A small audio captioner, trained from scratch.
Model: 11.3M parameters, log mel input, encoder arch squeezenet, encoder norm batchnorm, encoder activation hardswish, encoder depths [2, 2, 7, 2], encoder widths [160, 320, 640, 1280], decoder width 128, decoder layers 7, decoder norm layernorm, decoder activation swiglu.
Training: muon at rate 0.011, 7000 steps, batches of 128.
Rows from block 6 of the audio encoder of a small audio captioner, named by matrix and row number. Rows with one number belong to one channel. Each number is 200 + 40 x the weight over its row's rms, rounded and kept within 0 to 999. All counts start at 0.
Before each channel's rows are labels from the 100 clips, of 14976, where the channel reaches its highest value: "strongest on" is what is common among them. Only what is clearly more common there than usual is listed. The data: synthesized solo parts of chorales (CocoChorales). In brackets: how many of the 100.
# sq0: squeeze pointwise conv (encoder.blocks.6.sq.0.weight, 160x640x1x1), inputs 216-287
# e10: expand pointwise conv (encoder.blocks.6.e1.0.weight, 320x160x1x1, transposed), outputs 192-255
# e30: expand 3x3 conv (encoder.blocks.6.e3.0.weight, 320x160x3x3, transposed, each kernel summed), outputs 192-255

strongest on: note C#5 (51); violin (31); note A5 (28)
sq0.112,199,114,206,147,123,272,173,149,164,208,199,167,183,168,231,138,257,234,195,165,202,133,181,272,239,176,213,203,180,177,155,217,222,236,161,191,223,159,217,229,198,223,243,192,211,184,159,235,204,213,257,160,214,182,200,198,226,227,221,208,201,195,180,198,196,232,161,209,167,191,199,274
e10.112,233,246,190,245,184,224,114,175,222,240,213,181,270,133,217,99,196,193,240,217,221,158,171,189,210,155,234,135,241,213,172,200,242,160,216,176,169,184,220,199,147,238,141,163,195,209,180,157,202,251,210,197,240,179,214,246,222,159,139,213,200,160,118,202
e30.112,263,278,226,243,270,188,210,239,186,238,258,225,149,164,180,187,171,182,180,186,151,180,200,186,206,160,217,234,170,196,135,249,185,205,202,201,182,258,188,208,185,246,199,194,160,188,178,182,219,73,254,187,202,168,151,247,142,182,208,202,193,181,239,258

strongest on: note B4 (44); violin (32); note C#5 (26)
sq0.57,245,246,179,235,242,188,179,187,192,200,249,232,193,227,184,222,161,149,258,177,153,186,207,134,144,183,165,166,163,183,186,158,223,173,139,181,165,189,157,179,175,183,198,208,244,153,197,192,176,160,223,177,195,217,160,132,189,222,183,214,158,143,229,204,214,241,219,205,231,232,183,175
e10.57,179,186,143,199,202,167,196,189,248,204,149,170,178,238,188,241,202,155,174,233,204,195,171,172,216,216,290,157,162,181,165,217,197,282,129,172,277,192,196,163,216,144,231,202,216,248,170,213,175,224,205,169,259,170,230,190,260,246,196,244,188,142,247,245
e30.57,194,284,174,68,175,187,116,259,142,196,177,199,210,211,145,268,170,223,210,308,229,206,219,229,204,209,214,149,193,198,248,255,163,154,211,211,245,114,201,224,143,187,240,215,192,219,251,189,176,199,191,194,143,203,184,200,210,174,184,216,189,229,143,215

strongest on: note C#5 (70); horn (61); note B4 (34); note D#5 (25)
sq0.98,129,138,246,193,152,240,212,164,200,167,202,111,207,178,247,219,173,172,214,193,176,161,217,290,194,192,108,179,129,199,224,216,156,222,191,181,206,200,227,154,202,202,229,226,206,248,209,176,229,249,197,199,193,148,178,199,198,216,223,197,186,191,222,221,203,215,153,163,189,185,177,256
e10.98,275,238,131,209,236,242,213,221,201,275,113,198,193,147,270,253,167,158,258,159,220,192,238,215,208,221,219,171,227,217,214,159,189,180,160,267,183,209,220,214,127,202,312,284,166,233,195,171,250,219,250,244,195,218,225,189,228,263,194,261,218,179,101,199
e30.98,224,224,201,147,153,151,228,231,269,230,175,170,230,199,240,181,144,124,162,207,250,200,164,189,191,257,166,263,139,185,210,170,219,187,197,179,151,212,199,180,242,196,204,276,163,252,213,203,160,187,174,189,185,157,224,229,122,205,200,227,215,152,215,177

strongest on: note F3 (81); note G3 (67); note A3 (46); note A#3 (37)
sq0.50,216,107,151,204,183,216,229,233,184,215,167,143,220,210,206,208,138,252,189,204,161,174,209,260,215,183,131,215,160,156,225,188,174,277,179,213,229,202,298,233,188,208,141,214,234,268,216,145,212,341,199,175,178,251,114,215,163,159,142,142,197,196,234,154,218,202,236,202,195,220,143,266
e10.50,74,227,230,157,189,214,190,221,250,185,185,199,194,151,241,257,133,172,214,222,201,181,189,224,178,112,218,173,122,167,263,237,298,152,210,198,283,225,257,173,263,173,183,171,234,260,195,186,206,186,204,193,234,167,178,193,233,132,174,141,271,216,170,217
e30.50,184,224,194,202,202,185,214,293,208,199,221,205,265,249,150,249,159,144,173,167,239,222,246,224,234,251,185,181,183,175,189,164,147,233,206,243,117,186,190,236,164,98,172,204,248,163,204,229,220,244,309,210,195,204,231,186,205,213,158,286,240,205,195,207

strongest on: note C#5 (100); note D#5 (47); note C5 (45); note B4 (41)
sq0.76,149,186,181,170,229,196,152,176,174,271,200,192,181,174,226,183,216,170,219,244,195,209,192,184,177,169,241,245,192,233,213,154,190,185,175,242,168,191,233,250,185,191,199,211,226,192,182,243,169,207,208,226,161,237,217,229,163,174,164,178,253,215,187,217,181,168,200,177,120,220,197,216
e10.76,255,152,204,184,220,266,208,196,203,230,151,238,215,231,217,171,183,162,201,236,255,223,256,141,234,171,117,175,279,245,283,204,157,209,190,242,210,238,194,121,181,169,213,105,269,166,228,167,227,263,264,237,233,165,173,214,154,176,186,223,134,179,249,182
e30.76,168,178,138,169,189,230,189,201,190,187,238,289,179,181,202,204,200,186,178,176,212,164,222,203,187,152,171,222,124,196,171,137,232,128,191,196,194,291,127,237,125,159,176,129,156,298,157,213,179,186,184,192,210,213,153,168,176,233,250,261,165,202,200,279

strongest on: note A3 (43); note G3 (37); note B4 (36); note A#3 (35)
sq0.115,91,190,173,169,100,214,202,188,248,185,166,162,205,225,270,204,160,155,185,263,181,179,220,193,152,172,167,221,194,205,149,207,123,133,151,181,165,238,160,173,226,194,175,216,197,69,242,141,187,204,246,191,216,140,190,170,157,214,211,107,154,191,165,147,202,203,135,219,167,166,179,189
e10.115,285,179,140,190,279,226,188,147,228,60,203,256,172,213,187,280,209,216,147,221,231,176,216,220,204,250,157,177,178,226,228,167,182,220,243,261,222,212,218,281,224,172,261,223,182,178,222,173,243,100,180,218,140,59,241,238,217,173,148,177,279,217,237,179
e30.115,157,167,201,206,156,170,182,193,317,226,139,187,164,176,208,225,227,159,268,91,166,192,214,202,220,151,301,162,197,190,206,215,127,171,188,173,151,195,153,191,132,214,201,162,228,222,174,249,211,269,216,191,266,219,210,212,184,192,211,241,150,85,186,191

strongest on: trumpet (98); note G5 (60); note F5 (49); note F#5 (33)
sq0.17,184,185,161,215,227,211,241,196,203,207,125,200,209,230,186,187,172,161,162,210,212,165,221,180,169,182,177,137,164,206,183,172,241,234,208,190,175,272,212,174,112,92,180,193,177,155,205,168,185,188,149,231,219,119,250,252,169,237,160,223,106,283,119,190,192,200,122,213,200,159,269,213
e10.17,213,139,242,178,209,170,204,256,207,225,241,296,153,246,226,211,182,160,143,268,227,212,135,227,236,222,137,204,162,215,226,194,167,259,207,160,213,171,125,255,197,157,113,212,171,232,169,194,115,226,154,214,218,171,177,185,129,123,254,147,144,193,227,213
e30.17,138,209,254,202,219,215,220,199,206,249,198,207,230,231,253,197,209,207,174,190,235,249,141,217,219,217,151,318,210,196,180,238,265,204,235,252,186,262,234,193,248,280,194,234,179,155,233,197,191,238,197,280,185,124,230,142,232,201,196,229,176,206,207,227

strongest on: violin (99); note D#5 (73); note F5 (56)
sq0.35,167,209,269,228,214,211,214,162,188,157,264,229,129,243,148,193,212,236,204,231,272,208,218,158,193,151,195,153,191,185,97,218,192,232,193,216,148,207,176,211,170,244,210,220,153,199,175,179,217,222,199,164,202,150,199,175,244,166,227,159,146,180,229,228,224,215,168,220,201,199,219,189
e10.35,198,184,236,226,259,102,285,199,196,159,241,231,241,231,214,184,202,208,160,173,248,172,189,182,137,229,211,197,249,183,231,192,164,213,189,195,195,140,112,181,251,158,213,129,164,143,160,214,306,209,198,202,223,180,188,198,279,205,242,233,126,88,140,120
e30.35,234,228,189,254,218,161,173,144,337,216,278,211,175,190,209,253,203,204,253,183,251,214,156,244,223,225,205,214,205,195,244,183,57,206,215,262,284,163,209,205,165,170,242,215,204,132,252,197,166,216,253,271,273,203,248,242,173,262,270,221,209,265,225,229

strongest on: violin (68); note C5 (50); note B4 (30); note C#5 (26)
sq0.42,187,187,182,234,199,256,196,127,229,189,205,169,199,193,243,183,214,201,181,203,251,160,170,248,193,174,233,219,200,174,209,167,136,213,223,255,192,230,152,203,191,207,221,208,175,189,239,208,238,209,241,199,239,215,234,208,152,183,189,213,186,155,182,211,180,211,205,248,171,226,179,204
e10.42,238,220,196,214,245,196,208,157,153,228,239,252,237,100,172,168,208,232,160,142,168,214,180,196,219,149,270,219,141,171,199,259,174,167,220,256,233,204,191,226,278,191,215,254,168,175,188,210,184,193,146,179,208,128,175,225,224,198,198,189,169,222,120,187
e30.42,185,181,197,208,235,203,142,194,226,275,225,227,209,217,209,207,187,189,240,310,183,208,204,175,294,265,239,218,175,195,178,191,256,287,133,233,242,103,222,160,205,173,161,158,294,222,269,238,186,186,184,210,245,217,217,232,182,207,235,163,172,216,216,77

strongest on: violin (60); note A4 (27); note F#5 (25)
sq0.139,141,184,213,223,183,220,196,193,175,202,142,171,233,184,201,219,228,190,212,233,215,211,263,207,196,222,247,202,212,193,198,243,137,183,183,213,237,209,213,222,180,162,211,232,224,191,198,162,237,185,186,160,216,238,207,141,174,220,219,152,206,156,199,187,291,206,214,181,208,165,187,193
e10.139,178,201,216,210,188,209,176,149,218,247,260,157,205,222,173,173,211,265,132,201,190,176,176,171,195,237,202,182,176,158,175,205,145,228,246,122,140,152,143,228,200,208,184,247,211,240,148,118,281,275,224,192,79,184,214,206,209,144,256,163,214,251,145,223
e30.139,264,248,188,209,174,153,222,139,256,232,325,210,268,190,200,279,182,169,181,195,180,207,184,168,212,207,244,241,206,233,193,200,194,245,144,300,162,145,151,176,212,303,198,166,183,159,206,190,256,136,184,191,222,201,190,200,250,182,203,215,209,262,161,243

strongest on: violin (67); note E5 (34); note D#5 (25)
sq0.52,260,182,152,148,191,182,232,226,171,128,168,188,206,199,165,188,191,199,236,270,135,207,202,210,232,173,202,189,167,182,190,213,303,197,222,187,188,177,240,264,196,156,176,203,208,212,170,229,189,240,169,229,200,185,182,220,141,157,211,165,124,204,202,174,196,176,207,183,212,226,185,257
e10.52,157,108,220,201,215,179,212,200,213,165,244,211,234,215,217,113,182,227,169,183,212,201,157,171,189,164,195,165,184,189,201,239,279,196,208,125,215,189,163,130,227,218,208,100,154,172,205,180,154,185,216,207,232,249,228,215,241,186,161,184,142,204,231,271
e30.52,243,166,135,137,217,184,205,170,159,195,199,135,223,154,190,124,219,167,210,191,203,228,214,269,195,202,171,214,197,138,217,207,221,247,181,218,232,137,121,237,289,197,253,193,183,207,190,227,149,176,280,289,238,198,204,252,167,182,226,203,257,162,190,214

strongest on: trumpet (25)
sq0.91,258,188,167,219,197,220,122,131,158,208,201,207,208,199,181,225,233,146,188,147,186,149,192,153,192,195,199,169,201,205,138,214,240,221,198,183,149,204,200,183,152,217,206,209,184,167,174,159,178,211,202,243,227,230,234,200,244,205,169,187,194,191,156,221,153,204,162,155,206,155,161,165
e10.91,142,181,221,265,188,195,166,248,169,207,97,266,177,222,151,206,145,149,221,187,196,189,200,211,222,210,177,207,193,234,172,176,129,250,132,218,142,217,192,208,227,274,242,204,170,246,130,190,176,140,203,132,178,157,205,178,207,195,232,198,191,159,211,210
e30.91,217,273,241,223,174,195,170,200,216,245,158,187,144,229,225,245,180,192,221,258,206,198,257,180,150,216,204,154,182,232,210,135,198,219,164,246,213,171,224,193,311,159,222,177,171,215,148,191,130,170,228,223,326,175,158,228,156,171,271,190,188,183,240,168

strongest on: note A3 (52); note A5 (48); note G5 (40); cello (28)
sq0.141,211,190,164,157,124,274,223,188,241,223,186,189,205,275,247,176,179,159,138,197,154,264,215,201,192,216,217,214,197,217,155,188,169,265,195,140,169,258,246,251,198,152,180,235,239,129,213,186,215,171,213,209,195,191,229,179,222,204,212,198,167,221,131,156,164,214,108,151,180,205,215,254
e10.141,220,183,224,191,221,208,287,308,225,162,207,189,218,225,212,236,205,165,150,276,209,191,215,44,207,181,162,225,242,171,178,231,152,207,219,164,169,124,230,238,130,216,169,253,176,191,196,214,297,182,114,196,203,200,187,212,154,205,220,187,267,187,268,230
e30.141,188,164,185,304,254,198,150,144,291,271,219,165,150,243,245,237,203,173,218,204,269,163,170,205,200,201,230,188,190,161,211,238,241,159,174,190,197,96,116,234,124,274,191,193,192,193,176,155,192,233,194,224,229,240,149,157,285,233,268,270,95,187,185,243

strongest on: saxophone (29)
sq0.159,162,134,207,177,206,256,179,230,155,291,202,139,313,172,184,155,152,196,225,191,189,179,173,184,236,197,149,180,203,185,185,188,170,215,145,197,193,226,294,182,206,215,186,170,194,138,160,140,173,190,231,156,208,206,188,209,138,214,183,198,211,271,205,191,210,154,216,157,175,187,238,180
e10.159,145,186,215,210,178,169,181,142,213,172,267,195,213,225,268,261,302,228,167,240,249,208,237,217,181,226,150,233,196,190,216,205,236,178,199,89,151,260,192,219,181,77,195,164,167,210,173,209,176,188,206,250,230,208,152,209,196,143,201,144,173,265,196,230
e30.159,155,203,240,268,255,174,179,185,273,202,176,216,198,187,180,165,131,283,116,179,189,199,235,254,200,227,182,151,147,204,164,221,133,198,219,137,164,171,251,243,163,233,229,271,178,212,171,201,243,131,281,198,189,137,229,247,265,198,186,164,221,208,146,214

strongest on: note F3 (55); note G3 (39); note A3 (26); cello (25)
sq0.127,207,173,176,239,220,203,211,199,178,168,200,182,170,158,125,202,163,224,149,166,195,234,147,177,259,209,226,202,220,155,238,118,242,125,198,203,247,186,160,201,177,162,197,172,136,194,193,237,195,203,241,205,181,179,187,190,224,124,206,233,160,175,168,192,186,183,243,240,220,216,203,228
e10.127,196,164,228,184,297,132,253,209,237,223,168,224,227,288,163,177,267,208,228,340,248,280,242,154,195,182,186,188,166,194,187,146,234,135,251,153,236,217,244,306,188,189,183,181,222,302,296,191,238,243,268,212,226,243,207,201,231,191,195,180,230,264,178,233
e30.127,195,170,247,189,194,266,217,216,177,199,171,99,225,175,151,237,181,184,205,174,239,207,197,203,204,233,234,192,156,186,264,260,192,131,185,207,200,160,142,202,142,220,186,148,197,219,185,200,179,227,166,247,154,187,224,170,235,173,144,174,210,168,168,233

strongest on: trumpet (61); note E5 (49); note F#5 (29)
sq0.99,244,181,185,221,196,226,190,238,190,238,227,149,202,190,211,174,156,234,182,144,224,209,219,134,226,150,184,226,210,203,231,203,217,190,224,173,167,185,258,212,175,221,169,149,153,136,227,194,191,243,185,148,171,219,176,156,241,176,139,178,165,222,242,183,245,173,159,214,173,159,188,210
e10.99,202,168,122,205,155,140,134,224,244,183,165,219,121,196,218,262,217,162,228,189,227,189,184,243,182,199,215,157,208,248,221,202,223,183,203,233,190,232,181,166,233,146,161,193,274,238,224,267,122,209,244,191,168,164,182,165,125,174,191,260,134,189,239,185
e30.99,271,222,284,163,182,243,224,195,263,222,79,208,166,187,207,265,165,200,185,230,220,219,205,236,176,153,271,150,204,195,145,232,186,180,196,205,218,129,286,252,155,218,204,179,205,163,135,206,211,126,157,201,250,185,243,164,232,188,158,136,184,221,153,209

strongest on: note A3 (44); note D3 (43); cello (41); note G3 (39)
sq0.113,144,159,176,222,174,193,239,218,145,208,135,201,277,176,148,230,151,244,215,156,157,230,140,208,237,138,151,218,221,224,246,176,155,185,206,209,207,237,183,219,188,125,175,224,179,222,145,156,155,171,293,101,212,210,189,239,160,250,192,201,200,222,112,170,176,198,212,170,225,195,238,212
e10.113,169,187,156,159,161,259,212,223,230,167,214,257,224,175,170,180,213,211,123,134,199,172,213,247,217,182,158,237,203,157,161,194,209,184,182,242,238,180,205,180,142,231,167,248,206,209,185,188,269,143,204,180,151,131,205,205,209,211,246,219,161,106,213,154
e30.113,183,236,138,222,169,169,126,183,206,168,218,252,175,213,194,252,144,215,216,221,179,171,252,206,106,241,148,228,220,217,178,211,191,204,250,206,203,214,179,202,311,136,223,226,187,157,128,224,191,195,216,219,268,187,199,185,247,177,200,243,197,241,195,215

strongest on: note A3 (28); note G3 (25); tuba (25)
sq0.125,196,160,202,206,196,176,275,211,227,218,249,208,178,215,167,199,197,249,272,189,153,261,237,208,261,147,217,180,273,218,283,104,202,171,209,227,204,152,226,267,181,255,224,206,189,200,159,207,228,235,319,177,173,197,194,165,206,196,197,237,257,181,206,154,194,138,227,195,170,206,117,253
e10.125,156,174,211,220,288,122,158,230,223,211,206,171,171,222,253,219,208,156,177,251,253,200,214,113,188,146,217,215,197,189,194,171,186,173,231,174,262,242,179,248,197,154,218,134,188,193,159,190,196,183,196,239,250,196,190,165,266,218,153,207,157,277,189,235
e30.125,201,217,149,224,240,161,201,150,144,228,202,173,222,151,196,190,160,167,205,160,175,203,216,146,256,208,181,123,258,161,145,162,172,260,194,174,198,244,224,206,155,289,163,187,222,129,192,178,154,175,161,148,187,162,207,100,186,164,158,168,214,210,189,172

strongest on: note F3 (89); note G3 (59); note A#3 (50); note C4 (42)
sq0.128,205,137,179,187,227,212,178,166,225,201,174,227,145,218,245,148,228,244,192,164,179,183,206,197,196,144,225,208,179,196,184,224,252,238,182,252,205,177,243,156,205,129,177,211,179,205,208,233,223,249,202,232,255,237,246,205,172,117,218,174,98,176,238,179,165,212,191,186,161,217,218,231
e10.128,280,153,212,249,241,184,258,233,219,277,208,208,243,168,218,189,251,207,236,270,247,206,233,201,232,200,194,163,221,219,238,137,185,182,179,172,159,147,193,231,210,148,183,182,184,248,232,133,270,244,222,218,271,204,160,239,188,146,218,234,225,144,260,227
e30.128,190,138,299,207,253,277,250,157,214,253,262,237,203,207,274,206,174,205,255,135,182,214,238,244,177,228,233,152,145,204,192,208,237,146,151,187,172,115,155,251,221,72,172,239,157,196,165,222,133,241,148,229,121,257,193,231,197,139,149,180,212,213,186,238

strongest on: trumpet (70); note G5 (65); note F5 (53)
sq0.81,187,128,245,154,194,182,202,153,215,218,182,204,182,173,247,196,193,196,172,174,166,217,181,258,188,163,211,161,139,179,100,188,173,199,167,163,197,189,195,228,183,173,198,173,197,175,188,177,178,162,248,203,230,178,196,228,174,176,220,195,116,207,205,180,179,204,164,210,74,153,224,227
e10.81,234,190,213,122,265,204,175,212,178,199,155,186,223,239,231,242,145,176,230,172,192,204,176,190,245,207,199,232,208,207,226,179,219,217,210,249,229,190,209,244,212,225,143,251,207,299,198,175,182,160,158,197,215,175,199,137,168,158,237,202,186,161,214,257
e30.81,144,210,224,173,177,202,149,179,132,201,143,162,176,251,222,237,210,168,198,246,197,204,194,255,167,202,190,281,159,235,229,166,177,173,193,233,212,208,161,220,246,153,206,300,144,241,225,180,243,244,137,249,207,222,199,241,172,192,202,198,244,185,196,172

strongest on: note A3 (42); note B3 (35); note E3 (29); note G3 (28)
sq0.62,234,216,187,225,240,157,228,151,196,186,223,223,126,224,223,110,175,183,203,192,165,180,233,127,207,216,252,228,208,231,210,173,231,162,175,177,159,170,256,242,175,189,175,207,180,203,213,143,183,210,272,150,224,214,246,209,166,195,176,230,177,179,239,169,151,148,233,206,187,171,183,159
e10.62,147,208,178,183,246,203,282,223,176,190,219,190,268,207,226,207,164,130,204,164,178,240,203,246,204,175,211,162,181,165,239,207,172,173,126,153,262,170,197,157,201,196,141,167,185,241,215,233,235,195,191,278,207,242,190,195,196,158,200,147,183,132,237,206
e30.62,166,211,154,158,195,195,220,217,178,204,170,192,212,116,119,156,154,192,182,225,182,204,261,221,176,216,172,186,250,155,231,157,167,176,252,173,268,145,162,257,167,197,174,203,239,187,163,172,135,200,150,164,153,164,196,191,151,140,227,202,219,131,141,125

strongest on: note A3 (68); note E3 (50); note D3 (43); note B3 (41)
sq0.78,201,169,172,226,123,202,216,205,156,177,209,184,287,147,196,170,213,183,163,115,136,210,154,198,149,193,189,150,186,200,216,165,153,168,201,181,190,183,154,184,264,196,214,169,143,152,191,208,184,179,247,153,175,171,180,210,160,198,193,157,205,200,189,194,180,150,142,170,185,151,214,197
e10.78,213,218,171,143,188,229,161,258,214,199,227,174,212,176,235,121,167,217,195,171,129,233,211,249,156,221,239,227,255,176,186,271,165,157,201,196,247,205,189,250,179,192,212,214,228,111,222,112,151,172,164,264,197,146,197,215,206,209,249,183,230,63,57,291
e30.78,165,179,181,123,142,182,162,176,220,180,195,252,192,199,164,298,156,204,193,221,130,222,252,186,121,233,135,192,218,169,294,218,187,225,266,190,203,258,213,208,109,240,208,176,231,197,80,159,206,213,208,237,187,195,191,206,269,169,148,234,187,142,209,205

strongest on: note C#5 (76); note B4 (49)
sq0.136,203,196,233,141,214,184,181,230,210,227,210,233,159,125,224,131,183,183,208,206,207,230,209,148,194,158,250,179,160,218,297,199,207,214,190,249,211,147,244,248,205,244,195,175,123,179,188,219,108,182,214,223,227,173,167,219,174,254,156,200,174,196,169,205,158,141,216,206,176,229,185,225
e10.136,199,156,158,211,239,218,220,188,185,240,215,164,173,194,182,188,178,232,203,241,241,175,255,201,112,247,175,226,218,217,238,249,180,177,242,197,255,250,213,225,133,243,258,194,99,183,231,262,221,254,193,204,190,239,215,139,181,256,188,217,206,226,257,223
e30.136,221,176,313,246,217,206,238,141,174,234,208,173,253,172,213,216,159,252,209,232,191,180,206,247,196,176,254,284,215,185,179,172,201,212,290,206,221,168,146,225,133,131,199,206,124,251,203,270,180,103,187,250,246,229,149,228,149,192,172,241,198,218,188,234

strongest on: note F3 (65); note D#4 (38); instrument: cello (34); note D#3 (32)
sq0.143,186,168,216,182,233,201,184,192,210,200,250,228,186,172,243,161,228,179,230,205,194,166,178,162,149,178,216,206,138,219,191,181,262,153,150,214,214,193,258,249,213,217,243,238,165,233,220,251,196,150,156,238,191,250,171,165,233,183,220,177,222,205,213,216,175,219,202,175,165,259,182,231
e10.143,236,170,190,172,188,209,221,195,186,165,175,237,187,230,178,248,193,236,220,121,204,170,251,187,171,204,157,168,288,217,242,219,174,177,173,254,150,202,185,178,144,225,157,293,201,199,167,195,220,239,163,238,261,199,249,246,178,188,201,186,223,231,154,214
e30.143,227,247,215,216,218,207,214,193,244,138,164,227,198,217,187,240,276,171,236,190,229,176,189,262,161,156,136,264,175,156,179,73,163,211,208,120,196,251,234,161,148,208,193,206,205,210,94,230,178,200,215,146,225,234,194,88,187,201,177,232,244,238,206,263

strongest on: trumpet (60); note A5 (35); oboe (31)
sq0.38,165,165,135,204,233,157,219,205,182,189,173,181,198,205,168,165,193,198,219,170,175,196,217,164,156,223,167,138,249,153,247,204,208,232,180,176,183,193,186,206,192,159,164,180,211,151,177,210,202,178,167,151,236,184,200,191,165,234,205,155,199,262,166,152,197,207,206,181,153,167,209,213
e10.38,165,186,216,208,196,119,260,227,247,221,143,266,175,219,185,181,200,203,156,168,159,151,292,196,211,195,215,289,137,183,166,226,212,143,228,196,250,162,198,212,199,107,185,237,217,265,198,236,217,235,226,163,242,269,221,225,173,198,173,196,179,228,296,261
e30.38,243,246,221,249,215,193,229,180,198,241,149,198,224,213,223,203,258,225,199,228,217,225,162,217,261,295,176,214,249,215,220,196,225,197,178,245,212,241,233,224,198,234,207,206,217,246,204,134,233,280,213,239,214,173,231,124,237,208,225,183,187,231,193,219

strongest on: violin (100); note F#5 (66); note D#5 (35); note F5 (34)
sq0.80,173,196,192,213,180,292,209,162,209,271,181,221,139,243,181,193,180,244,223,226,182,183,160,217,150,211,195,225,198,165,118,179,208,273,130,215,220,207,202,183,209,168,180,202,213,210,168,182,191,269,209,110,221,235,176,148,177,187,223,175,172,152,191,174,233,229,144,189,232,267,206,265
e10.80,187,212,130,193,233,127,227,154,243,197,179,189,212,203,305,193,187,185,174,234,202,178,175,198,191,166,184,221,185,188,188,148,244,208,218,193,256,162,108,185,120,176,98,207,198,168,192,176,221,228,259,205,222,256,187,224,197,174,231,224,229,141,226,173
e30.80,221,218,155,140,205,179,214,200,127,230,234,239,187,206,221,167,211,230,173,147,251,199,189,224,191,215,185,189,281,108,162,144,127,159,165,222,196,266,237,198,255,154,150,245,176,152,214,171,213,233,202,208,239,215,220,185,207,223,153,236,275,243,224,170

strongest on: violin (87); note B4 (35); note A#4 (29); note C#5 (28)
sq0.32,226,228,158,217,212,145,206,269,215,222,155,194,282,211,233,197,180,220,254,154,167,218,227,200,186,188,197,208,149,159,217,207,180,209,195,226,182,199,198,188,198,178,141,193,226,171,184,125,226,193,297,161,173,215,153,212,140,228,132,153,186,199,244,142,210,157,293,191,186,189,180,187
e10.32,209,222,243,99,199,192,200,190,189,99,184,193,176,215,198,148,126,164,155,137,173,155,90,128,131,103,129,233,155,211,170,126,233,195,185,123,188,213,234,171,153,175,110,161,189,122,195,224,222,146,244,193,225,148,129,179,206,142,120,156,222,120,192,174
e30.32,144,206,209,191,150,154,219,180,205,219,203,153,126,236,202,177,232,235,216,199,235,238,227,158,186,194,170,165,226,149,185,218,119,193,270,205,285,233,195,201,238,183,237,131,217,80,200,238,144,178,206,143,190,198,198,223,209,183,169,238,196,158,213,195

strongest on: flute (69); note E5 (43); note D#5 (38); note F#5 (28)
sq0.77,210,204,219,198,186,149,126,195,183,198,227,185,200,147,186,228,286,84,198,242,215,132,237,144,207,141,229,236,230,251,150,207,189,200,213,168,217,210,224,213,160,128,187,214,188,158,177,167,147,164,209,149,219,229,201,198,244,213,172,250,203,219,247,210,233,221,262,198,263,185,223,123
e10.77,215,187,148,255,174,147,187,242,272,173,182,209,170,220,185,246,241,159,150,68,146,187,161,156,138,159,329,93,211,273,176,187,158,142,179,189,162,169,158,146,166,188,156,233,235,167,208,193,239,139,166,155,179,156,218,158,202,242,239,223,192,159,174,267
e30.77,222,207,205,195,149,245,206,206,186,211,234,212,207,146,131,249,258,176,217,257,188,178,153,238,196,108,295,169,307,159,186,112,231,207,168,141,190,190,129,175,141,163,231,259,163,189,200,227,167,144,182,238,183,170,240,174,94,222,247,204,182,280,199,229

strongest on: note B4 (72); oboe (37)
sq0.140,192,238,218,138,240,241,233,177,257,173,167,228,247,248,235,193,206,211,169,252,242,170,274,158,165,211,173,236,146,202,138,161,187,227,188,225,185,241,160,239,155,250,183,236,254,172,281,178,232,241,214,255,197,147,189,178,191,164,164,97,205,156,199,174,241,168,162,168,189,254,194,182
e10.140,197,224,210,159,157,150,155,151,215,190,173,213,147,125,225,192,249,166,179,234,183,140,154,228,254,173,217,170,219,225,173,260,214,180,230,234,168,170,183,179,149,183,199,172,215,184,202,177,242,194,167,230,212,233,221,251,200,232,184,227,204,182,205,228
e30.140,180,204,200,193,176,87,209,163,240,179,172,188,144,211,187,152,171,174,228,82,188,177,182,150,155,229,248,183,229,123,81,200,174,211,287,158,139,186,179,127,183,208,171,194,150,192,196,148,168,140,207,189,208,115,113,194,208,208,254,267,181,168,172,253

strongest on: trumpet (35); viola (29)
sq0.146,246,210,178,229,188,192,191,183,172,175,219,213,217,203,188,227,191,233,254,228,226,231,196,212,203,235,200,210,228,202,237,180,198,193,194,179,250,177,141,192,232,169,235,225,174,239,212,194,203,231,189,205,141,195,215,140,166,191,172,178,202,179,202,251,214,186,172,198,212,247,200,259
e10.146,167,143,200,167,207,214,218,181,255,208,112,169,168,175,194,206,211,131,158,146,167,206,167,211,260,181,167,198,176,199,176,154,153,170,172,204,267,171,168,163,153,146,184,117,234,146,211,176,225,202,121,170,169,189,196,195,234,201,160,155,221,249,183,86
e30.146,160,229,223,130,177,176,305,207,265,205,278,259,234,198,202,163,193,197,247,122,197,183,188,199,214,180,165,165,250,183,91,152,146,234,217,268,218,226,206,152,182,269,152,163,135,167,206,206,259,163,211,147,158,229,165,223,203,162,242,257,236,169,150,188